{"model": "multi-label image tagger", "depths": [3, 3, 3], "orthogonalizer": "newton_schulz_5"}
Rows from block 4 of a small multi-label image tagger, named by matrix and row number. Each number is 128 + 32 x the weight over its row's rms, rounded and kept within 0 to 255. All counts start at 0.
Before each channel's rows are labels from the 100 images, of 14848, where the channel reaches its highest value: "patch colour" is the nearest of a few named colours to the mean colour under the peak. Only what is clearly more common there than usual is listed. The data: regions of photos with short descriptions (Visual Genome). In brackets: how many of the 100.
# conv: 3x3 conv (model.blocks.4.conv.weight, 96x96x3x3, each kernel summed), inputs 0-95

patch colour: pink (27)
conv.44 [100 161  63 110 153 113 124 156 190 116 116  68 144 112 154 123 154 142 147 125 140  61 130 122 119 165 137 121 133 115 140 171 108 103 180 127 118 141  89 120  87  60 166 141 120 129  92  72 116  97  80 130  77  98  77 114 140 105 144  44 103  96 127  71  94 149 110 101 146 153 151 151 112  73  84 135 161 107 169 124  89 166 178 138 181 154 125 113 111  99  98 130 143 169 133  60]

patch colour: black (66)
conv.79 [146 140 167  82  95 142 130 125  84 118 118 179 178 113 120 187 121  95 176 160  44  97  82 119 158 151  91 130 164  89 100  88  79 123 145 137 110 117  66 139 109  73  85 131  86  76  94 110 190 155 144  97 112 163  96 144 156 143 128 120 112 145  98  92 167 129 131  93 170  73 119  94 113 149 135 151  45 105 146 102 124 106  86 132 121 136 106 141 129 154 192 128 143 131 173 118]

patch colour: blue (47)
conv.67 [143  47  78 106 168 177 107  85 157 126 107 131 121 116 148 109 156 112 146 121  82 128 112 100 168  74 111 156 127 133 194 161 148 150 101 184 113 118 136  95 182 166 148  98 124 147  92 153 104  94 112 123 165  27  99 155 171 130 106 139 131 145  96 178  63 130 164  95 170  87 110  95 116 126  52 126 155 137  85 122  93 133 171 112 148 157 124 130 144 142 157 123 119 109  88 148]

patch colour: pink (25)
conv.49 [108 125 101  93 101 140 130 128 144 103  99 171 149 116 100 146  81 148  82 119 131 130 101  85  86 118 150 122 110 108 144 157 124 158  41  72 102  90 158  73 107 156  67 105 133  83 132 107  50 106 168 120 147 145 129 124 123 127 137 111  94 120 185 164  81  63 129 109 145  94 131 118 127  96 135 141 122 179 168 110  91  90 108 144 163 147 171 171  80 121  48  85  86 164  99 118]

patch colour: blue (35)
conv.59 [ 85 122 163  98 148 158 161  90 123  98 148 120 100 126 167  77 110  82 149 154 133 108  56 131 155  75  53 130 148  93 113  79  90 106  98 133 153  70 102 102 181 157 196 142  66 138  97 135 128 124 105 165 120  60 122  99 157 105 124 130 129  78 142 124 151  85  77 130 108 112 168 134 141 107 131 133 105 145 167 100  74  85 104  68 145 158 175 137  89  90 122 147 117  98 125 100]

patch colour: pink (30)
conv.25 [ 88 122  99 139 174  43 134 131 158 104  94 144 122 142 168 119 130  72 143 110 136 144 112 128 141 158  54  85  99 151 162 149  97 116 182 157 111  93 123 112 140 122  94  74  85  93 116 131 170 124 142 103 103 138 157  97 160 170 137 118 141  98 146  67 105 108 171 107 107  95 164 161 102 145 119  96  34 113 119 168 133 133  96 168  44 126 128 117  92  69 107 124 167 132 138 172]

patch colour: brown (67)
conv.80 [122 178  66 117  78 147 137 136 120 123 146 143 152 109 174 129 145 177 103 146  99 133 146 115 139 124 136 135 137 141  88 115 131 137  55 117 144 130 128  55 164  81 185 159  95 150 117  79  98 112 124 108 139 159 145 163  79 203 112 145  64 169 135  98 110 103 134  73  28  86 166 140 125 145 173 153  71 149 126 133  92 151 144 171  78 125 127 106 123 161 136 115 137 170  97 119]

patch colour: black (36)
conv.5 [147 135 146 124  72 145  54 128 112  97 125  84 203 114 177 123  89  99 102 154 134 126 123  75 166 117 113 119  94 148 143 143 108 127 135  99 171 121 127 107  70 170 135 136 129  67 192 118 123 115 153 164  94 157 123 123 178 155 153 131 207 117 124  79 141 110 175  20 135 173  95 119 106 126 165 127 135 123 144 170  95 143 120 151 132 101 118  84 147 122 195 169 135 120 129 144]

patch colour: brown (83)
conv.46 [ 54 138 106 105  86 142 128 142 142 113  92  75 116 116 109 123  81 173 115 127 160  95 125 116 178 129  87 177  38 116 117 123  98  24 117 112 120 150 105  95  83  93 134 152 103  63 108 103  66 128 154 105 139 177 106 100 142  85 123 134 115 117 128 121 185  95 168 144 147 187 122 114 163 129 119  89 142 158 165 101 108 135  91 132 120 119 187 129 105 112 134 143 106 176  93 153]

patch colour: black (35)
conv.12 [ 63  76 124 111 105 141  74  52 101  46 190 119 128 155 141 146 176 105 131  84 125 150 103 101 151 142 137 127 161 145 124 108  99 108 127 164 124 155 155 167 137 144 158 120 133 131  64  88 111 122 139 139 109  89 128 114  79  96 139 182 121  80 114 158 164 151  74 101 115  93 149 148  64 131 165 132 107 102 149 166 148 106 155 108  64 166 112 159 117  54 121 113  93 114 169 101]

patch colour: black (32)
conv.15 [ 52 142 103 133 179 103 132 159  64 134  92 125 156 125 110 149 116  98 157 119  84  94 142  69  57 105 126  89 140 171 165  95  55 100 180 105 124 109 154 134 124 151 164 157 140 110 138  89 111 107 108  78  89 102  83 133 148 152 113 133 109 175 132 184 146 118 174 180 115 144  65 142  93 114 147 106 172 183 131 168  91 111 115 113 113 154 120  99 100 149 180 128 168  86 114 122]

patch colour: black (41)
conv.48 [ 94  84 119 140  99 118 151 179  95 126 142 214 161 108 115 170 140 114 102 122 157 108 100 117 133 155 138 127  90 116 121 147  73  74  51 144  91 191 120  61 101 129 168 142 152 129 113 175 112 130 125  73 120 147 144 142 161 152 167 133  86 141 110  92  78 183 131 114 154 173 194 136  55 108  95 143 105 150 105  89 115 172  67 125 106 173 128  98 111 159 125 150 119 120 121 135]

patch colour: pink (33)
conv.73 [183 123 117 126 152 124  89 174 133  80 154 130  64 100  95 133 147 109 142 154  66 108 153 141 101 123 139 103 112 171  55 142 113 120 152 130 139 120 166 143 142  37  67 118 124 104  96 136 101 137 130  98 216  69 182 124 111 129 118 139 135 175 149 122  96 173 103 108 128 104 121 105 137 124 161 115 163 136 119 130 120 149 119 152  94 159 120  94 201 180  80  97 198  90 120 133]