{"horizontal_flip": true, "depths": [3, 3, 3], "lr_schedule": "linear"}
Rows from block 3 of a small multi-label image tagger, named by matrix and row number. Each number is 500 + 50 x the weight over its row's rms, rounded and kept within 0 to 999. All counts start at 0. Numbers have three digits each. After the name is the row's rms in percent of the matrix's.
After each channel's rows are labels from the 100 images, of 14848, where the channel reaches its highest value: "colour at peak" is the nearest of a few named colours to the mean colour under the peak. Only what is clearly more common there than usual is listed. The data: regions of photos with short descriptions (Visual Genome). In brackets: how many of the 100.
# conv: 3x3 conv, stride 2 (model.blocks.3.conv.weight, 96x64x3x3, each kernel summed), inputs 0-63

conv.26 103:525488577466529460451503442512495470624437498461555494479618476481429514469496595453509507425360486464461518514521463454594521496514498467554498475487522585466576503517475404560530424554482527
colour at peak: pink (27)

conv.76 096:474516566491452464456529506490490574483705443442507531579488458470483434519565483450447465493475428535489506533534494479548466580524417459450474501482512510572543619451534457506465550466481446
colour at peak: grey (61)

conv.31 104:510413444475565453455477473501527630486553428525495485430485393509431621546450458469519556464471503431451494479461458528536518564452502505464585375477463538493499510487536448403519473508468493
colour at peak: pink (32)

conv.77 093:458467479524500484319472524592526580475495597551533529523516487546406445528505498455509495540473505507431531470401465561543527485567461501582457500448516526543501574538416516522559479499434440
colour at peak: brown (60)

conv.40 105:554588517435447517423591564567502447399478615570474507390533489550526518526497481475484599546521562472493506583508520533525452521442524429577536431526554459526537573481523516474497484497445480
colour at peak: brown (60)

conv.60 101:484661501486521535479479487583481529541497462408507483493525481478396485472478570600554428389496524558441455479425516483454452449567509448474473550509476387447482547502522497508544448459540484
colour at peak: green (66)

conv.91 097:544392425482394491527465423531515367545550491539460558472521403433534525503494506443503540471497470433469444502502490518527501561514531509442475520452501539615459562520489585504556438547521593
colour at peak: red (47)

conv.72 110:497493505517466567461507493454435545508552433485552486427547533457531442526419370504473529562383490457481574482464469426519445419434443501465451532470454509496514525489461356511419483482442517
colour at peak: pink (26)

conv.92 082:453588540504542499445506426467448507423496420466428450618467431513463502527469517510514527487457433505504469502472569463669430489551494562487474580542520515512538559446542506492538399553487485
colour at peak: grey (68)

conv.11 097:552448487541539519493612424437499363465437518464520495479480532497391508474465472472485440469483454478550506501411507505574528533531581485519510505472454521366432434499554624502488486471540519
colour at peak: brown (60)

conv.34 100:516562458510508463480445527610486537457500490404509493436525492543434605479604477486531574508475399536435497522445498490547500419428463588496490463493535388548472533539617475539522451478503481
colour at peak: red (25)

conv.82 097:551507601505507526539456490515593399432456509488534509402474598508438489553478462486532431459472546534586660427554486508543454530526470541499495513498467483454517453462500485495526588557437455
colour at peak: blue (44)

conv.35 089:460506367464524511402399547561511557459496512523481494493489527423566462463468505479493476439536469485458580531521422528517413489513531569540414544440566475441408444409533535480482523554432509
colour at peak: pink (26)

conv.62 100:493451601628458542484580478444575530481437486502484388443464464493511479410515503534457574469548547527445465544547503550481482552458463520494472521523505558437413457399525583472563501546488552
colour at peak: pink (36)

conv.16 079:502481439507458490478536370514570474470511496412556532508518579537447498516504612398415490480521594540452509479483477461420517514449441545471521548413438484514473468500477536616539502531409472
colour at peak: grey (73)

conv.53 109:479584445525543491518486602474517535502421465598558517436530500491419371466478499507530473498575489476568483511497464463631458460483460548456525441511558452557506564622466467444507457521474497
colour at peak: brown (67)

conv.17 099:470412519442393564507415503466483538504451527517544475477446459467516438511487517460513656419497534534454517551612489419532549611537496472442475472485518534533470564437477443552478479437517492
colour at peak: red (37)

conv.24 106:533483544501583471440469509570440565545509464433529524541477455512446484490449492431476410547489462575486452411435454519502493455534594432406426493520605528502445500536492508409474478483398437
colour at peak: brown (68)

conv.67 104:566564474487433470491465503485441580575448557594500616474454524550452454397441530611478571472467448487470541470580489546555552477406470498539501512506445434542487555526530514538502455477452458
colour at peak: green (34)

conv.63 108:395528444426710472572479484468452473503508512469478571528490463481473485482467542469506520469491530540446509510534550533445550453619435488488502540507448453445486447458473475560432546432479529
colour at peak: blue (49)

conv.33 105:500484497498449405606438463444387552401446531471530470528498483557429433541537466494512457507484422580441488542508535495402497470550499475536542486517560524429471550557512510375506420513536488
colour at peak: blue (29); green (25)

conv.69 112:486508537563557477539495446464426490547532530456510489547571593565423498514529418424507595514470552500509436526502522496420480514427557499487542498536573570556590438543447446493464492540417618
colour at peak: pink (31)

conv.51 104:615482500405579455543554466524413535576466453538521525487474461488606546468462416503463511573498531509558499585494526451505512468515526482530410591401471499494453531483457462581489504452438425
colour at peak: orange (28)

conv.42 097:512498499583463390573522408500543518460555499437427611568501483513428431433543480464478426427506452544536596519534473583567475530590485482467410536451537507489503449491478519535446507475478472
colour at peak: green (49)

conv.47 104:442514524466579446520461515576437478520543591536547425478453471490550472556493467540448396475481504502430431512535486500517465494464428595557530546567385410573477437551554518490506419517554515
colour at peak: red (46)

conv.27 088:508510513537500494550483500523530493455519484531623440526596488530559462455502471444510549498513373538518483454443497535509413595484500530530538554486567556348447530550454560409535572511530518
colour at peak: red (29); orange (28)

conv.39 085:524562527510546377394400553440510450467574515447546534470478563532571607521558439524502420548499549454517464450484486449463512530518513551506500467554514582483500472549596527575557528546536502
colour at peak: white (30)

conv.29 075:390411516472493421477499493474464553434524432490444520502566581407473519513406520489531473487526561436415528465554457546556501504506511550453404558439472470432573482566576495459464488523415489
colour at peak: black (35)

conv.66 110:482492491539450542566467601429446520479574539523548441448534469513434426548491560453494403561495403488416432524493455569476526467582521540456411503535518427529529536518487463560420580536492478
colour at peak: black (42)

conv.4 104:442488501550483535514552521580513582505597567414463449563485480522521477481438498426521537475532492452454604478588499579509409443440374470549456470526473539544526448521501499476484395515525444
colour at peak: red (25)

conv.23 104:519533509499485595580537447589548529491498536487549572433442452512552568510539508545446577464505530554502502477491547441546508501496535468452490530531376429385543545467514502624580455505572490
colour at peak: red (37)

conv.90 099:456502477568439518465425451475506474525527439439384462540575480503459552532452451496532404530586480567518463534541540497552398496436453531513417483514568406471484451513418561517566555454487457
colour at peak: black (53)

conv.80 109:487466488463599378481490464503393498500385481426489517452399516514511528489516452504468539418533570442526455462450463524489510406465460503486445497510550555614514451582535491421514482451464463
colour at peak: pink (58)

conv.54 097:437480508504530523441497590478416498482473493578430594583513489580577536517560477422498556474524487497506535529469550443488467453579514468521482410510489488499492411475454488383553468410613506
colour at peak: pink (26)