A small multi-label image tagger, trained from scratch.
Training: muon at rate 0.023, 19200 steps.
Data: trained on regions of photos with short descriptions (Visual Genome), 101725 training examples, 72.5 epochs.
Rows from block 4, named by matrix and row number. Each number is 128 + 24 x the weight over its row's rms, rounded and kept within 0 to 255. All counts start at 0.
# conv: 3x3 conv (model.blocks.4.conv.weight, 96x96x3x3), inputs 84-95, a 3x3 kernel for each
conv.1 [142 138 140 146 145 159 135 161 156 111 122 113 111 133 123  89 140 156 110 111 150 129 143 141 134 128 128  89 138 104  93 137 139  88 134 156 104 142 130 152 183 172 151 178 167  80 116  85 144 169 142 132 134 156 154 107 161 129  66 149 129 130 165 139 136 139 126 111  95 138 127 102 112 107 142 106 114 139  95  95 124 101  91 118 104 139 141 125 158 121 144 140 146 134 124 127 133 116 107 158 143 122 121 144 111 140 137 124]
conv.2 [133 156 169 127 123 146 109 124  99 147  94  95 113 105  75  81 106 102 121 154 140  89 119 120  80 131 160 132 155 101 128 152 140 122 157 159 156 156  92 103 131 126 115 147 144 114 137 152  98 107 135 102 135 162 138 153 150  87  97 108 127  77 127 133 139 143 117 110 141 112 120 129 131 115 163 138 126 163 135 155 145 127  80 101 122 118 128 154 163 166 158 114 132 140 128 156 127 146 149  93  72 124 134 132 142 146 132 138]
conv.3 [117 104 125 140 149 143 140 162 143 101 111 109 155 136 147 142 125 151 140 135 100 172 141 122 108 105 113 118  97  88 122  99  87 121 126  99 173 136 140 119 111 107 136 109 104 146 120 140 116 137 122 125 130  72 130 136 128 168 162 135 107 124 142 167 141 122 140 147 143 144 127 119 169 108 122 159 117 129 127 132 125 102 128 142 117 160 141 116 178 154 115  76 125 132  88 113 138 116 107 107 114 153 123 130 134 103 125  97]
conv.4 [163 108 146 121 115 148 151 163 155 149 127 135 132 131 125 145 139 124 109  96  87 128  93 115 102 113 113 102 112 121 133 140 138 121 154 156 158 169 155 116 139 121 101 129 139 112 139 111 108 113 150 133 108  92 102  93 103  94  96  83 147 133 162 100 111 125 109  80 113 125 105 118 160 130 121 164 155 133 140 161 101 117  92  99 136 106 139 166 140 133 102 131 139  79  97 114 133 145 135  98  76 108 127 101 151 134 120 143]
conv.5 [120 105 114 122 115 126 154 164 146 114 116 153 109 109 137  96 130  90 104 123 107 140 161 125 144 119  92  97 121 151 160 143  93  67  81  76 155 142 133 114 120 128 147 152 134 114 151 107 122 113 157 163 110  94 122 161 115 157 197 157 141 167 182 167 177 139 133 120 136 147 144 141 167 112 111 141 107 129 119 147 145 134 172 152 118 125 105 105 110 100  91 113 165 135 128 124 160 156  83 123 141 144 122 164 162  81 124 148]
conv.6 [144 138 134 145 138 144 137 127 123 123 121 119 123 134 144 122 131 125  90 106  75 121  93 108 113 147 129 133 139 116 113 124 127 120 102 132 123 116  93  70  84  92 109 122 122 103 117 120 168 126 114 176 149 112 130 140 144 125 100 138 126 108 114 147 155 112 173 156 108 175 142 107 132 109 143 170 111 131 151 121  97 128 107 119 115 120 142 144 166 177 119 100  97 115  98 108 149  99 132 139 131 177 160 151 140 157 157 131]
conv.7 [155 109 125 131 124 136 134 126 106 123  93 115 104 109 125 138 115 129 111 109 118 118 121 117  86 100 111 154 119 123 136 140 133 150 173 135 134 134 128 122 109  98 128 121  77 131 123 126 136 138 153 150 155 169 141 110 125 132 127 113 122 145 110 121 134 113 104 122 116  88  77  73 127  82 132 128  94 135 123 129 173 120  72  78 131 110 119 134 136 141 101 114 136  77 120 142  77 150 178 129 109 125 113 112 112 121 120 138]
conv.8 [147 156 128 126 137 131 119 137 131 124 100  89 146 143 110 103 112 123 112 102 112 106 129 128 105 119 111 135 163 124 149 115 102 133  99  83 155 155 128 135 127 107  97  62  87 142 127 141 101  96 108 129 109 104 137 129 142 118 132 128  97 115 137 119 109 114 141 119 128 144 119 144 120 105  97 101 102  86 102 116  93 123 133 123 139 119 126 108 106 112 150 141 139 145 143 140 124 150 130 163 157 124 116 112 112 129 141 130]
conv.9 [134 172 158 132 150 134 131 128 135 129 144 183 103 123 159 153 176 196 134 137 143 142 120 111 156 132  98 119 113  91 136 144 106 147 156 111 137 125 115 140 129 142 108 123 127 127 135 193 143 123 141  86 103 110 128 127 120  98  99 105 124 119 134 130 131 122 124 105 143 141 145 144 147 152 134 149 134 125 175 135  92 123 122 140 126 135 129 129 147 122 138 129 154 106 103 139  93 132 156 101 130 137 113 110 160 123 107  94]
conv.10 [140 121 129 110 119 111 105 133 135 151 126 149 146 142 144 117 119 127 111 123  99 116 100  96 164 111 104 134 136 122 133 123 121 130 130 131 161 166 134 137 142 156 136  98 136 107 120 203 130 133 173 148 122 107 147 151 130 152 151 146 184 156 147 133 101 134 127 142 159  95 126 125  85  79 109 115 113 142  80 131 151 132 105 108 129 133 124 148 135  88 100 106 135  93  85 122 120 112 118  77 113 132 110 125  98 129 135 113]
conv.11 [101  95 105  96 100 131  93 100 100 134 147 124 153 131 141 112 119 116 112 124 120 128 166 145 171 167 129 133 106 118 138 105 137 122 109 113 161 134 125 139 116 136 125 134 143 102 116 141 121 100 175 201 141 168 104 127 106 146 160 133 193 162 151 138 130 125 129 134 112 111 127  86 127 141 183 147 120 156 162 111 139 109  81  77 108  79 105 109  86 120 111 104 130 129 123 141 120 110 118 106 105 127 145 140 126 162 158 121]
conv.12 [116 138 136  96  94  87 112  78  76 153 170 134 142 154 151 132 114 133 128 133  92  93 156 101  93 148 152 117 140 155 139 162 140 140 150 114 139 119 124 135  88 111 142 132 122  95  95 106 121 105  73  94 128  80 130 134 120  94 160 111  94 173 112 105 133 120 136 157 151  98  95 106 111  95 126 112 119 113 109 119 128 102 165 124 137 150 127  96 109  93 153 145 117 159 157 151 136 150 126 119  83  90 116 121 113 128 144 144]
conv.13 [135 125 129 123 134 121 123 120 137 113 134 124 115 138 137 153 159 115 140 152 146 132  99 107 115 108 101  90 121 138 132 117 125 142 148 143 125 111 120 163 121 124 143 120 114 108 113 149 187 137 149 135 177 147 164 164 118 132 139 127  90  77  60 132 137 140 132 123 107 130 108 111 152 112 103 146 152 159 165 127 182 131 143 139 140 140 147 148 148 148 163 141 134 164 138 138 138 129 138 154 105 115 151 132 140 159 167 149]
conv.14 [132 144 133 163 157 173 155 144 166 136 140 120 141 146 137 113 120  98 126 112 140 116 122 121 124 111 140 142 127 120 127 107 113 101 113 150 108 153 134 124 155 111 129 171 128 102 128 104 132 156 129 178 165 120 153 148 160 113  98  87  91  79  67 109  83 138 113 116 112 109 123 111 103 114 119 106 132 115 119 127 130 125 132 135 112 127 128 110 167 143 107 123 139 142 168 157  98 158 148 126 112 126 130 116 127 135 106  99]