From a checkpoint of a small multi-label image tagger.
Data: trained on regions of photos with short descriptions (Visual Genome), 101725 training examples, 72.5 epochs.
Rows from block 6 of a small multi-label image tagger, named by matrix and row number. Each number is 128 + 32 x the weight over its row's rms, rounded and kept within 0 to 255. All counts start at 0.
After each channel's rows are labels from the 100 images, of 14848, where the channel reaches its highest value: "top examples" is what is common among them. Only what is clearly more common there than usual is listed. The data: regions of photos with short descriptions (Visual Genome). In brackets: how many of the 100, against the usual share in percent.
# conv: 3x3 conv, stride 2 (model.blocks.6.conv.weight, 144x96x3x3, each kernel summed), inputs 0-95

conv.129 [117  90 152  91 136 135 151 130 136  98  56 103 122  83 111 145 185 224 126 144 110 138 182 152  94 117 139 150 168 103 141 109 114 143 166 117  89 110 137 162 111 194 124 113 127  94 123  88 107 138 145  87  99  81 107  67  81 139 156 137  93 152  81 124 165 119 133 168 126 137 102  99 142  91  89 149 130 129 134  31 115 133 131 148 115 128  71  74  63 107 137  97  88 148 165 119]
top examples: text has "green" (26 vs 4.3)

conv.103 [143 107 182 113  86 207 147 100  92 139 112 144 142  69 187  68 192 149 124  79 144 154 100 138 156 174 117 151 132 138  71 111 133 139 153 140 100 120 130 122  98  82  74  82 129 155 121 194  95  84 165 138  87 130 121 135  93 112 139 121 143 136 140 104 160 122 110  81 115 128 165 201 106 130  64 111 153  61 166 136 119 154 112 112 121 114  89 181 137 117 160 107 171 136 139 167]
top examples: text has "man" (28 vs 8.4)

conv.138 [158 167 169 155 110 131 104 135 107 122 152  82 127 138 136  77  88 105  98 184 134 158 124  83 187 140  80  93  74 141  80 106 170 199  77 141 138 159 185 165 144 144  89 119 125 118  96 137  91 144 101 114 103 125  84 121 111  90  87 120 124 173 132 120  72  81 153 147 121 123 110 104 150  77  71  70 107 100 151 150 107 172 117  90  93 181  84 113  97 134 144 152 174 119 147  88]
top examples: text has "man" (28 vs 8.4)

conv.107 [146 143 133 168 144 130 110 162  38 106 121 113 171  39 203 143 126 132 157 154 100 120 128  76 115 134  81 150 122 117  84  57 111 162  92 120  92 115 134 150 186 178 112 158  97 130 147 105  88  83  74 120 171 102  93 112 121 118 125 117 140 120 121  82 126 122 140 147 157 185 220 119 143 111 172 112 148  90  91 125 155 137 153 145 106 118 141 141 155  79 155 105 148 147 143 104]
top examples: text has "clock" (26 vs 0.9)

conv.135 [ 65  94 150 152 121 104 103  69 127 126 205 118 175 126 103 136 111  60  95  87 108 117 129 126 130 125  82 120 178 107 131 137 121  86 162 150  74 104 131 191 101 108 122 122 104 138 161 165 166 155  96 149 128 194 136 105  70  86 166 142 143  76 104 141 119 173 107 152 102 117 126 116 133 140 163  59 132 124 132 158 133 217 141  40 139  96 141 115 112  93 131 113 131 128 132 154]
top examples: text has "yellow" (35 vs 2.4)

conv.108 [ 70 153 169 121  69 212 129 111 133  89 140 183 132 132 134  92 120 172 125 124 133  89  99 103 113 101 149 122  92 180 113 167 146 176  82 140  88  74 143 167  90 124 104 127  60 162 111 151 222 104 104 142  91 123 138 117 136 148  73  78  94  80 195 131 154 113 133  84 118 100 122 130 138  99 146 143 146  84  97 136 155  71 150 143 160 105 149 131  98 129 141 107  94 120 114 121]
top examples: text has "man" (32 vs 8.4)

conv.63 [164  79 150 100 112 140 100 133 110 103  95 193 136 147 127 153 138 138 158 130 153 115 135 148  56 102 110  69 115 131  85 199 143 176 152 173 179 113  97 169 151 156  46  64 112 105 149 115 160 145 112  72 135 127  78 107 166  71 164  81 107 160 142 129 130 125 139 156  87 127 131 147 148 149 147 141 102  74 149 140 143 124 179 143 123  98 110 167 173  71 158 102 152 160 120 160]
top examples: text has "man" (29 vs 8.4)

conv.3 [149 111 149  80 162 139 179 130 136  50  86 134 125 106 107 160 184  70 129 108 134 117 161 182 111 180  80 140  99 104 172 138  77 175 109  90  99 155 152 139 114 110 148 113 169 128  65 193 198 186 159 119  85  91 119 165 112  96 143 119 144 102 134 106 122 121 120 112 164 109 135 167 121 131 123 158 126 163 139 121 107 104 151 117 106 130  53 175 146  73 113 100  81 119 120  89]
top examples: text has "blue" (28 vs 5.2)

conv.56 [141 148 186 117 181 144  98 125  82 116 176 131 184 104  94 118 140 134 144 165 110 168 133 134 154 117 108 104 116  80 119  88 127 136 100 128 144 100 129  96  65 162 151 159 101 165 143 113 105 116 132  97 174 139  54  92 145 124 118 119 142 158 115 138 123 108 206 109  90  83 188 119 161 121  97  44 113 132 139  85 108 160 103  88 195  95 161 155 191 178 165 148 103 152 144 125]
top examples: text has "train" (26 vs 1.8)

conv.78 [117 138 171 128 129 127 113 210 160 134  73 115 107 121  92 114 115 131 172  99 176 139 139 153 104 133  96 165 157 127 140 119 172  83 145 118  98 170  82 176 127 106 124 149 141 156 173 205 179  87 128 175 164 105 175 134 114  91 118 173  92 128 109 119 163 143  90 106 169 130  69  96 131 181  46 118  81 126 160 113  60 158 159 119 161 126  84 144 118 128 154  97 156 153 112 133]
top examples: text has "man" (35 vs 8.4)

conv.90 [121  59 179 145 114 122 124  77 152 163 115 116 107 148 132 129 118 141  92 167 170 124 157 162  93 106 166 125 125 211  75  85 146 127 106 102 159 131  83 197 126  80  93 173 129 130  99 172 124  65 113 150 172 124 153  76 146 115  92  99 116 160 137 196 158 130 127 187 106  96 155 116 179 144 119  88 134 149 132  95 110  96 175  85  82 163 134 102 119 107 137 134 102 148  95  88]
top examples: text has "man" (26 vs 8.4)

conv.8 [141 108  89  75 104 154 140 161 139 144 137  84 115  98  60 127 156  94 177  97 155 169 125 156  96 108 181  91 186  94  73 128 160 131 159  78  94 130 142 157 149 156 115 190 161 116 124 110 125  89  53  77 175 175  56 108 133  53 129  81 117 136 159  91 138 118 133 152 139 108 141 119 142 147 162 176 159 103 145 126  97  86 143 110 133 111 169 132 115 170 116  97 147  95 132 140]
top examples: text has "blue" (37 vs 5.2)

conv.71 [136  74  72 138 115 172 118 145 110 145  82 149 119  48 131 124 142 123 113 139 111  99 135  73  76  98 115  83 111 118 127 126  88 134 130 179 134  89  77 130 144 134 150 138 133 141 162 177 139 135 128 112  92 151 139  64 113 108  93 102 169 177  96 124 141 115  73  92 163  91 139 166 160 170 201 174 152  97 132 145  45 144 115 155 137  98 142 177 131 107 159 171  81 183 139 156]
top examples: text has "man" (28 vs 8.4)