config.yaml
model: "multi-label image tagger"
dataset: "regions of photos with short descriptions (Visual Genome)"
crop_scale_min: 1
kernel_size: 3
stem: "single"
widths: [64, 96, 144]
downsampling: "stride"
optimizer: "muon"
grad_clip: 1.0
steps: 19200
final_lr_fraction: 0.05
adamw_weight_decay_other_params: 0.01
Rows from block 4 of a small multi-label image tagger, named by matrix and row number. Each number is 50 + 10 x the weight over its row's rms, rounded and kept within 0 to 99. All counts start at 0.
After each channel's rows are labels from the 100 images, of 14848, where the channel reaches its highest value: "responds to" is what is common among them. Only what is clearly more common there than usual is listed. The data: regions of photos with short descriptions (Visual Genome). In brackets: how many of the 100, against the usual share in percent.
# conv: 3x3 conv (model.blocks.4.conv.weight, 96x96x3x3, each kernel summed), inputs 0-95

conv.89:43 57 56 59 46 39 75 46 59 70 57 60 66 46 41 48 59 52 64 41 45 71 30 31 46 51 45 42 58 52 60 53 48 40 65 55 57 51 54 45 25 44 57 45 60 47 36 40 57 37 51 65 68 36 39 50 45 39 41 38 60 50 48 47 57 57 46 46 30 52 60 62 40 54 54 53 50 39 53 47 48 28 50 70 51 47 61 32 41 49 44 51 46 48 58 46
responds to: text has "yellow" (30 vs 2.4)

conv.30:55 59 68 45 36 67 68 55 39 51 33 46 53 37 47 60 44 47 47 58 54 44 54 49 58 39 35 54 26 45 42 52 60 56 36 57 44 72 53 30 57 50 64 39 58 40 56 54 62 74 52 45 57 42 32 56 55 50 40 53 50 58 48 44 44 44 73 65 45 43 40 52 56 63 64 42 50 36 52 41 45 46 32 39 50 56 39 46 45 59 37 44 46 63 45 56
responds to: text has "man" (27 vs 8.4)

conv.1:47 33 51 44 44 50 65 56 50 54 18 46 50 48 57 55 45 44 54 46 66 33 55 21 43 43 59 37 37 49 50 38 39 49 65 43 41 50 52 56 67 46 50 60 56 62 60 63 43 44 64 60 25 48 52 53 57 41 67 39 40 52 53 47 48 51 47 62 63 38 48 56 60 53 47 42 52 67 44 68 37 49 52 42 66 45 52 43 71 51 54 46 39 45 52 54
responds to: text has "man" (25 vs 8.4)

conv.22:50 54 61 70 37 49 37 50 44 52 48 57 57 65 52 49 47 73 43 58 24 39 37 54 42 48 70 51 54 53 36 38 44 59 63 45 56 50 59 48 54 44 35 59 49 33 45 56 57 45 46 73 43 38 64 54 47 44 47 67 53 64 47 56 46 49 46 53 61 47 49 40 47 60 40 47 47 20 37 26 57 64 49 52 51 58 44 51 55 52 52 64 43 69 49 48
responds to: text has "red" (36 vs 4.2); text has "sign" (25 vs 2.1)

conv.93:53 52 72 66 54 46 45 58 45 66 52 53 42 53 44 65 60 54 57 49 45 39 39 71 47 48 42 61 48 79 56 62 51 42 68 66 59 45 57 49 58 52 43 71 53 67 53 48 47 48 56 58 61 31 52 47 49 61 44 61 48 44 38 47 33 58 48 55 42 32 54 45 42 50 64 43 56 57 50 54 46 47 49 45 38 67 70 49 23 37 46 46 59 49 50 43
responds to: text has "man" (28 vs 8.4)

conv.43:54 44 37 32 40 38 62 36 52 41 50 43 42 22 46 51 47 63 37 57 40 50 47 51 55 58 48 47 40 34 47 64 36 37 52 41 20 40 46 46 61 49 63 50 50 56 48 59 45 47 43 55 42 45 53 35 54 33 52 59 58 36 57 56 70 35 39 46 42 37 54 41 38 41 35 42 32 56 44 45 76 63 52 53 55 47 54 53 50 46 62 41 38 47 49 56
responds to: text has "snow" (27 vs 1.4)

conv.0:34 47 39 52 48 67 55 34 28 35 60 51 31 51 49 64 61 51 41 29 56 51 40 37 61 55 57 62 51 44 52 60 41 49 39 46 34 49 53 37 52 57 46 41 46 37 36 69 66 51 50 40 32 61 59 44 67 41 55 35 40 49 58 54 58 32 46 51 67 64 55 48 45 42 39 39 45 51 35 56 46 46 36 36 46 46 47 37 50 48 64 42 54 51 52 60
responds to: text has "man" (34 vs 8.4)

conv.17:54 39 46 75 54 48 53 33 53 30 35 57 29 61 38 41 89 50 54 43 52 51 52 40 66 46 41 37 56 48 38 41 37 49 44 58 51 47 38 49 41 60 41 53 55 45 52 60 44 63 49 65 50 55 61 42 46 48 60 44 50 60 49 42 45 49 53 37 47 43 42 52 51 32 66 48 35 36 56 55 37 47 51 64 58 35 57 46 58 52 43 40 41 47 45 35
responds to: text has "man" (26 vs 8.4)

conv.14:68 50 63 39 54 52 09 53 23 46 51 51 40 45 55 57 46 52 44 44 55 45 45 63 65 42 53 39 36 41 41 61 45 63 57 40 58 44 51 54 49 46 37 30 37 56 54 45 53 42 50 40 45 56 58 57 51 55 50 45 62 53 48 53 38 57 43 36 52 64 43 65 65 59 55 58 55 43 26 31 64 44 45 48 66 50 47 46 54 55 38 40 43 52 57 45
responds to: text has "red" (28 vs 4.2)

conv.39:44 48 41 32 55 49 41 36 54 48 51 43 44 36 55 62 37 51 42 48 61 45 56 39 59 47 49 38 45 29 50 57 41 48 60 52 35 37 45 29 44 52 50 48 51 40 50 63 55 41 48 24 58 48 50 40 51 44 54 53 13 40 40 43 52 31 55 54 59 51 43 54 60 53 25 40 37 54 59 66 54 57 54 48 37 39 49 34 56 46 54 43 35 55 44 63
responds to: text has "man" (34 vs 8.4)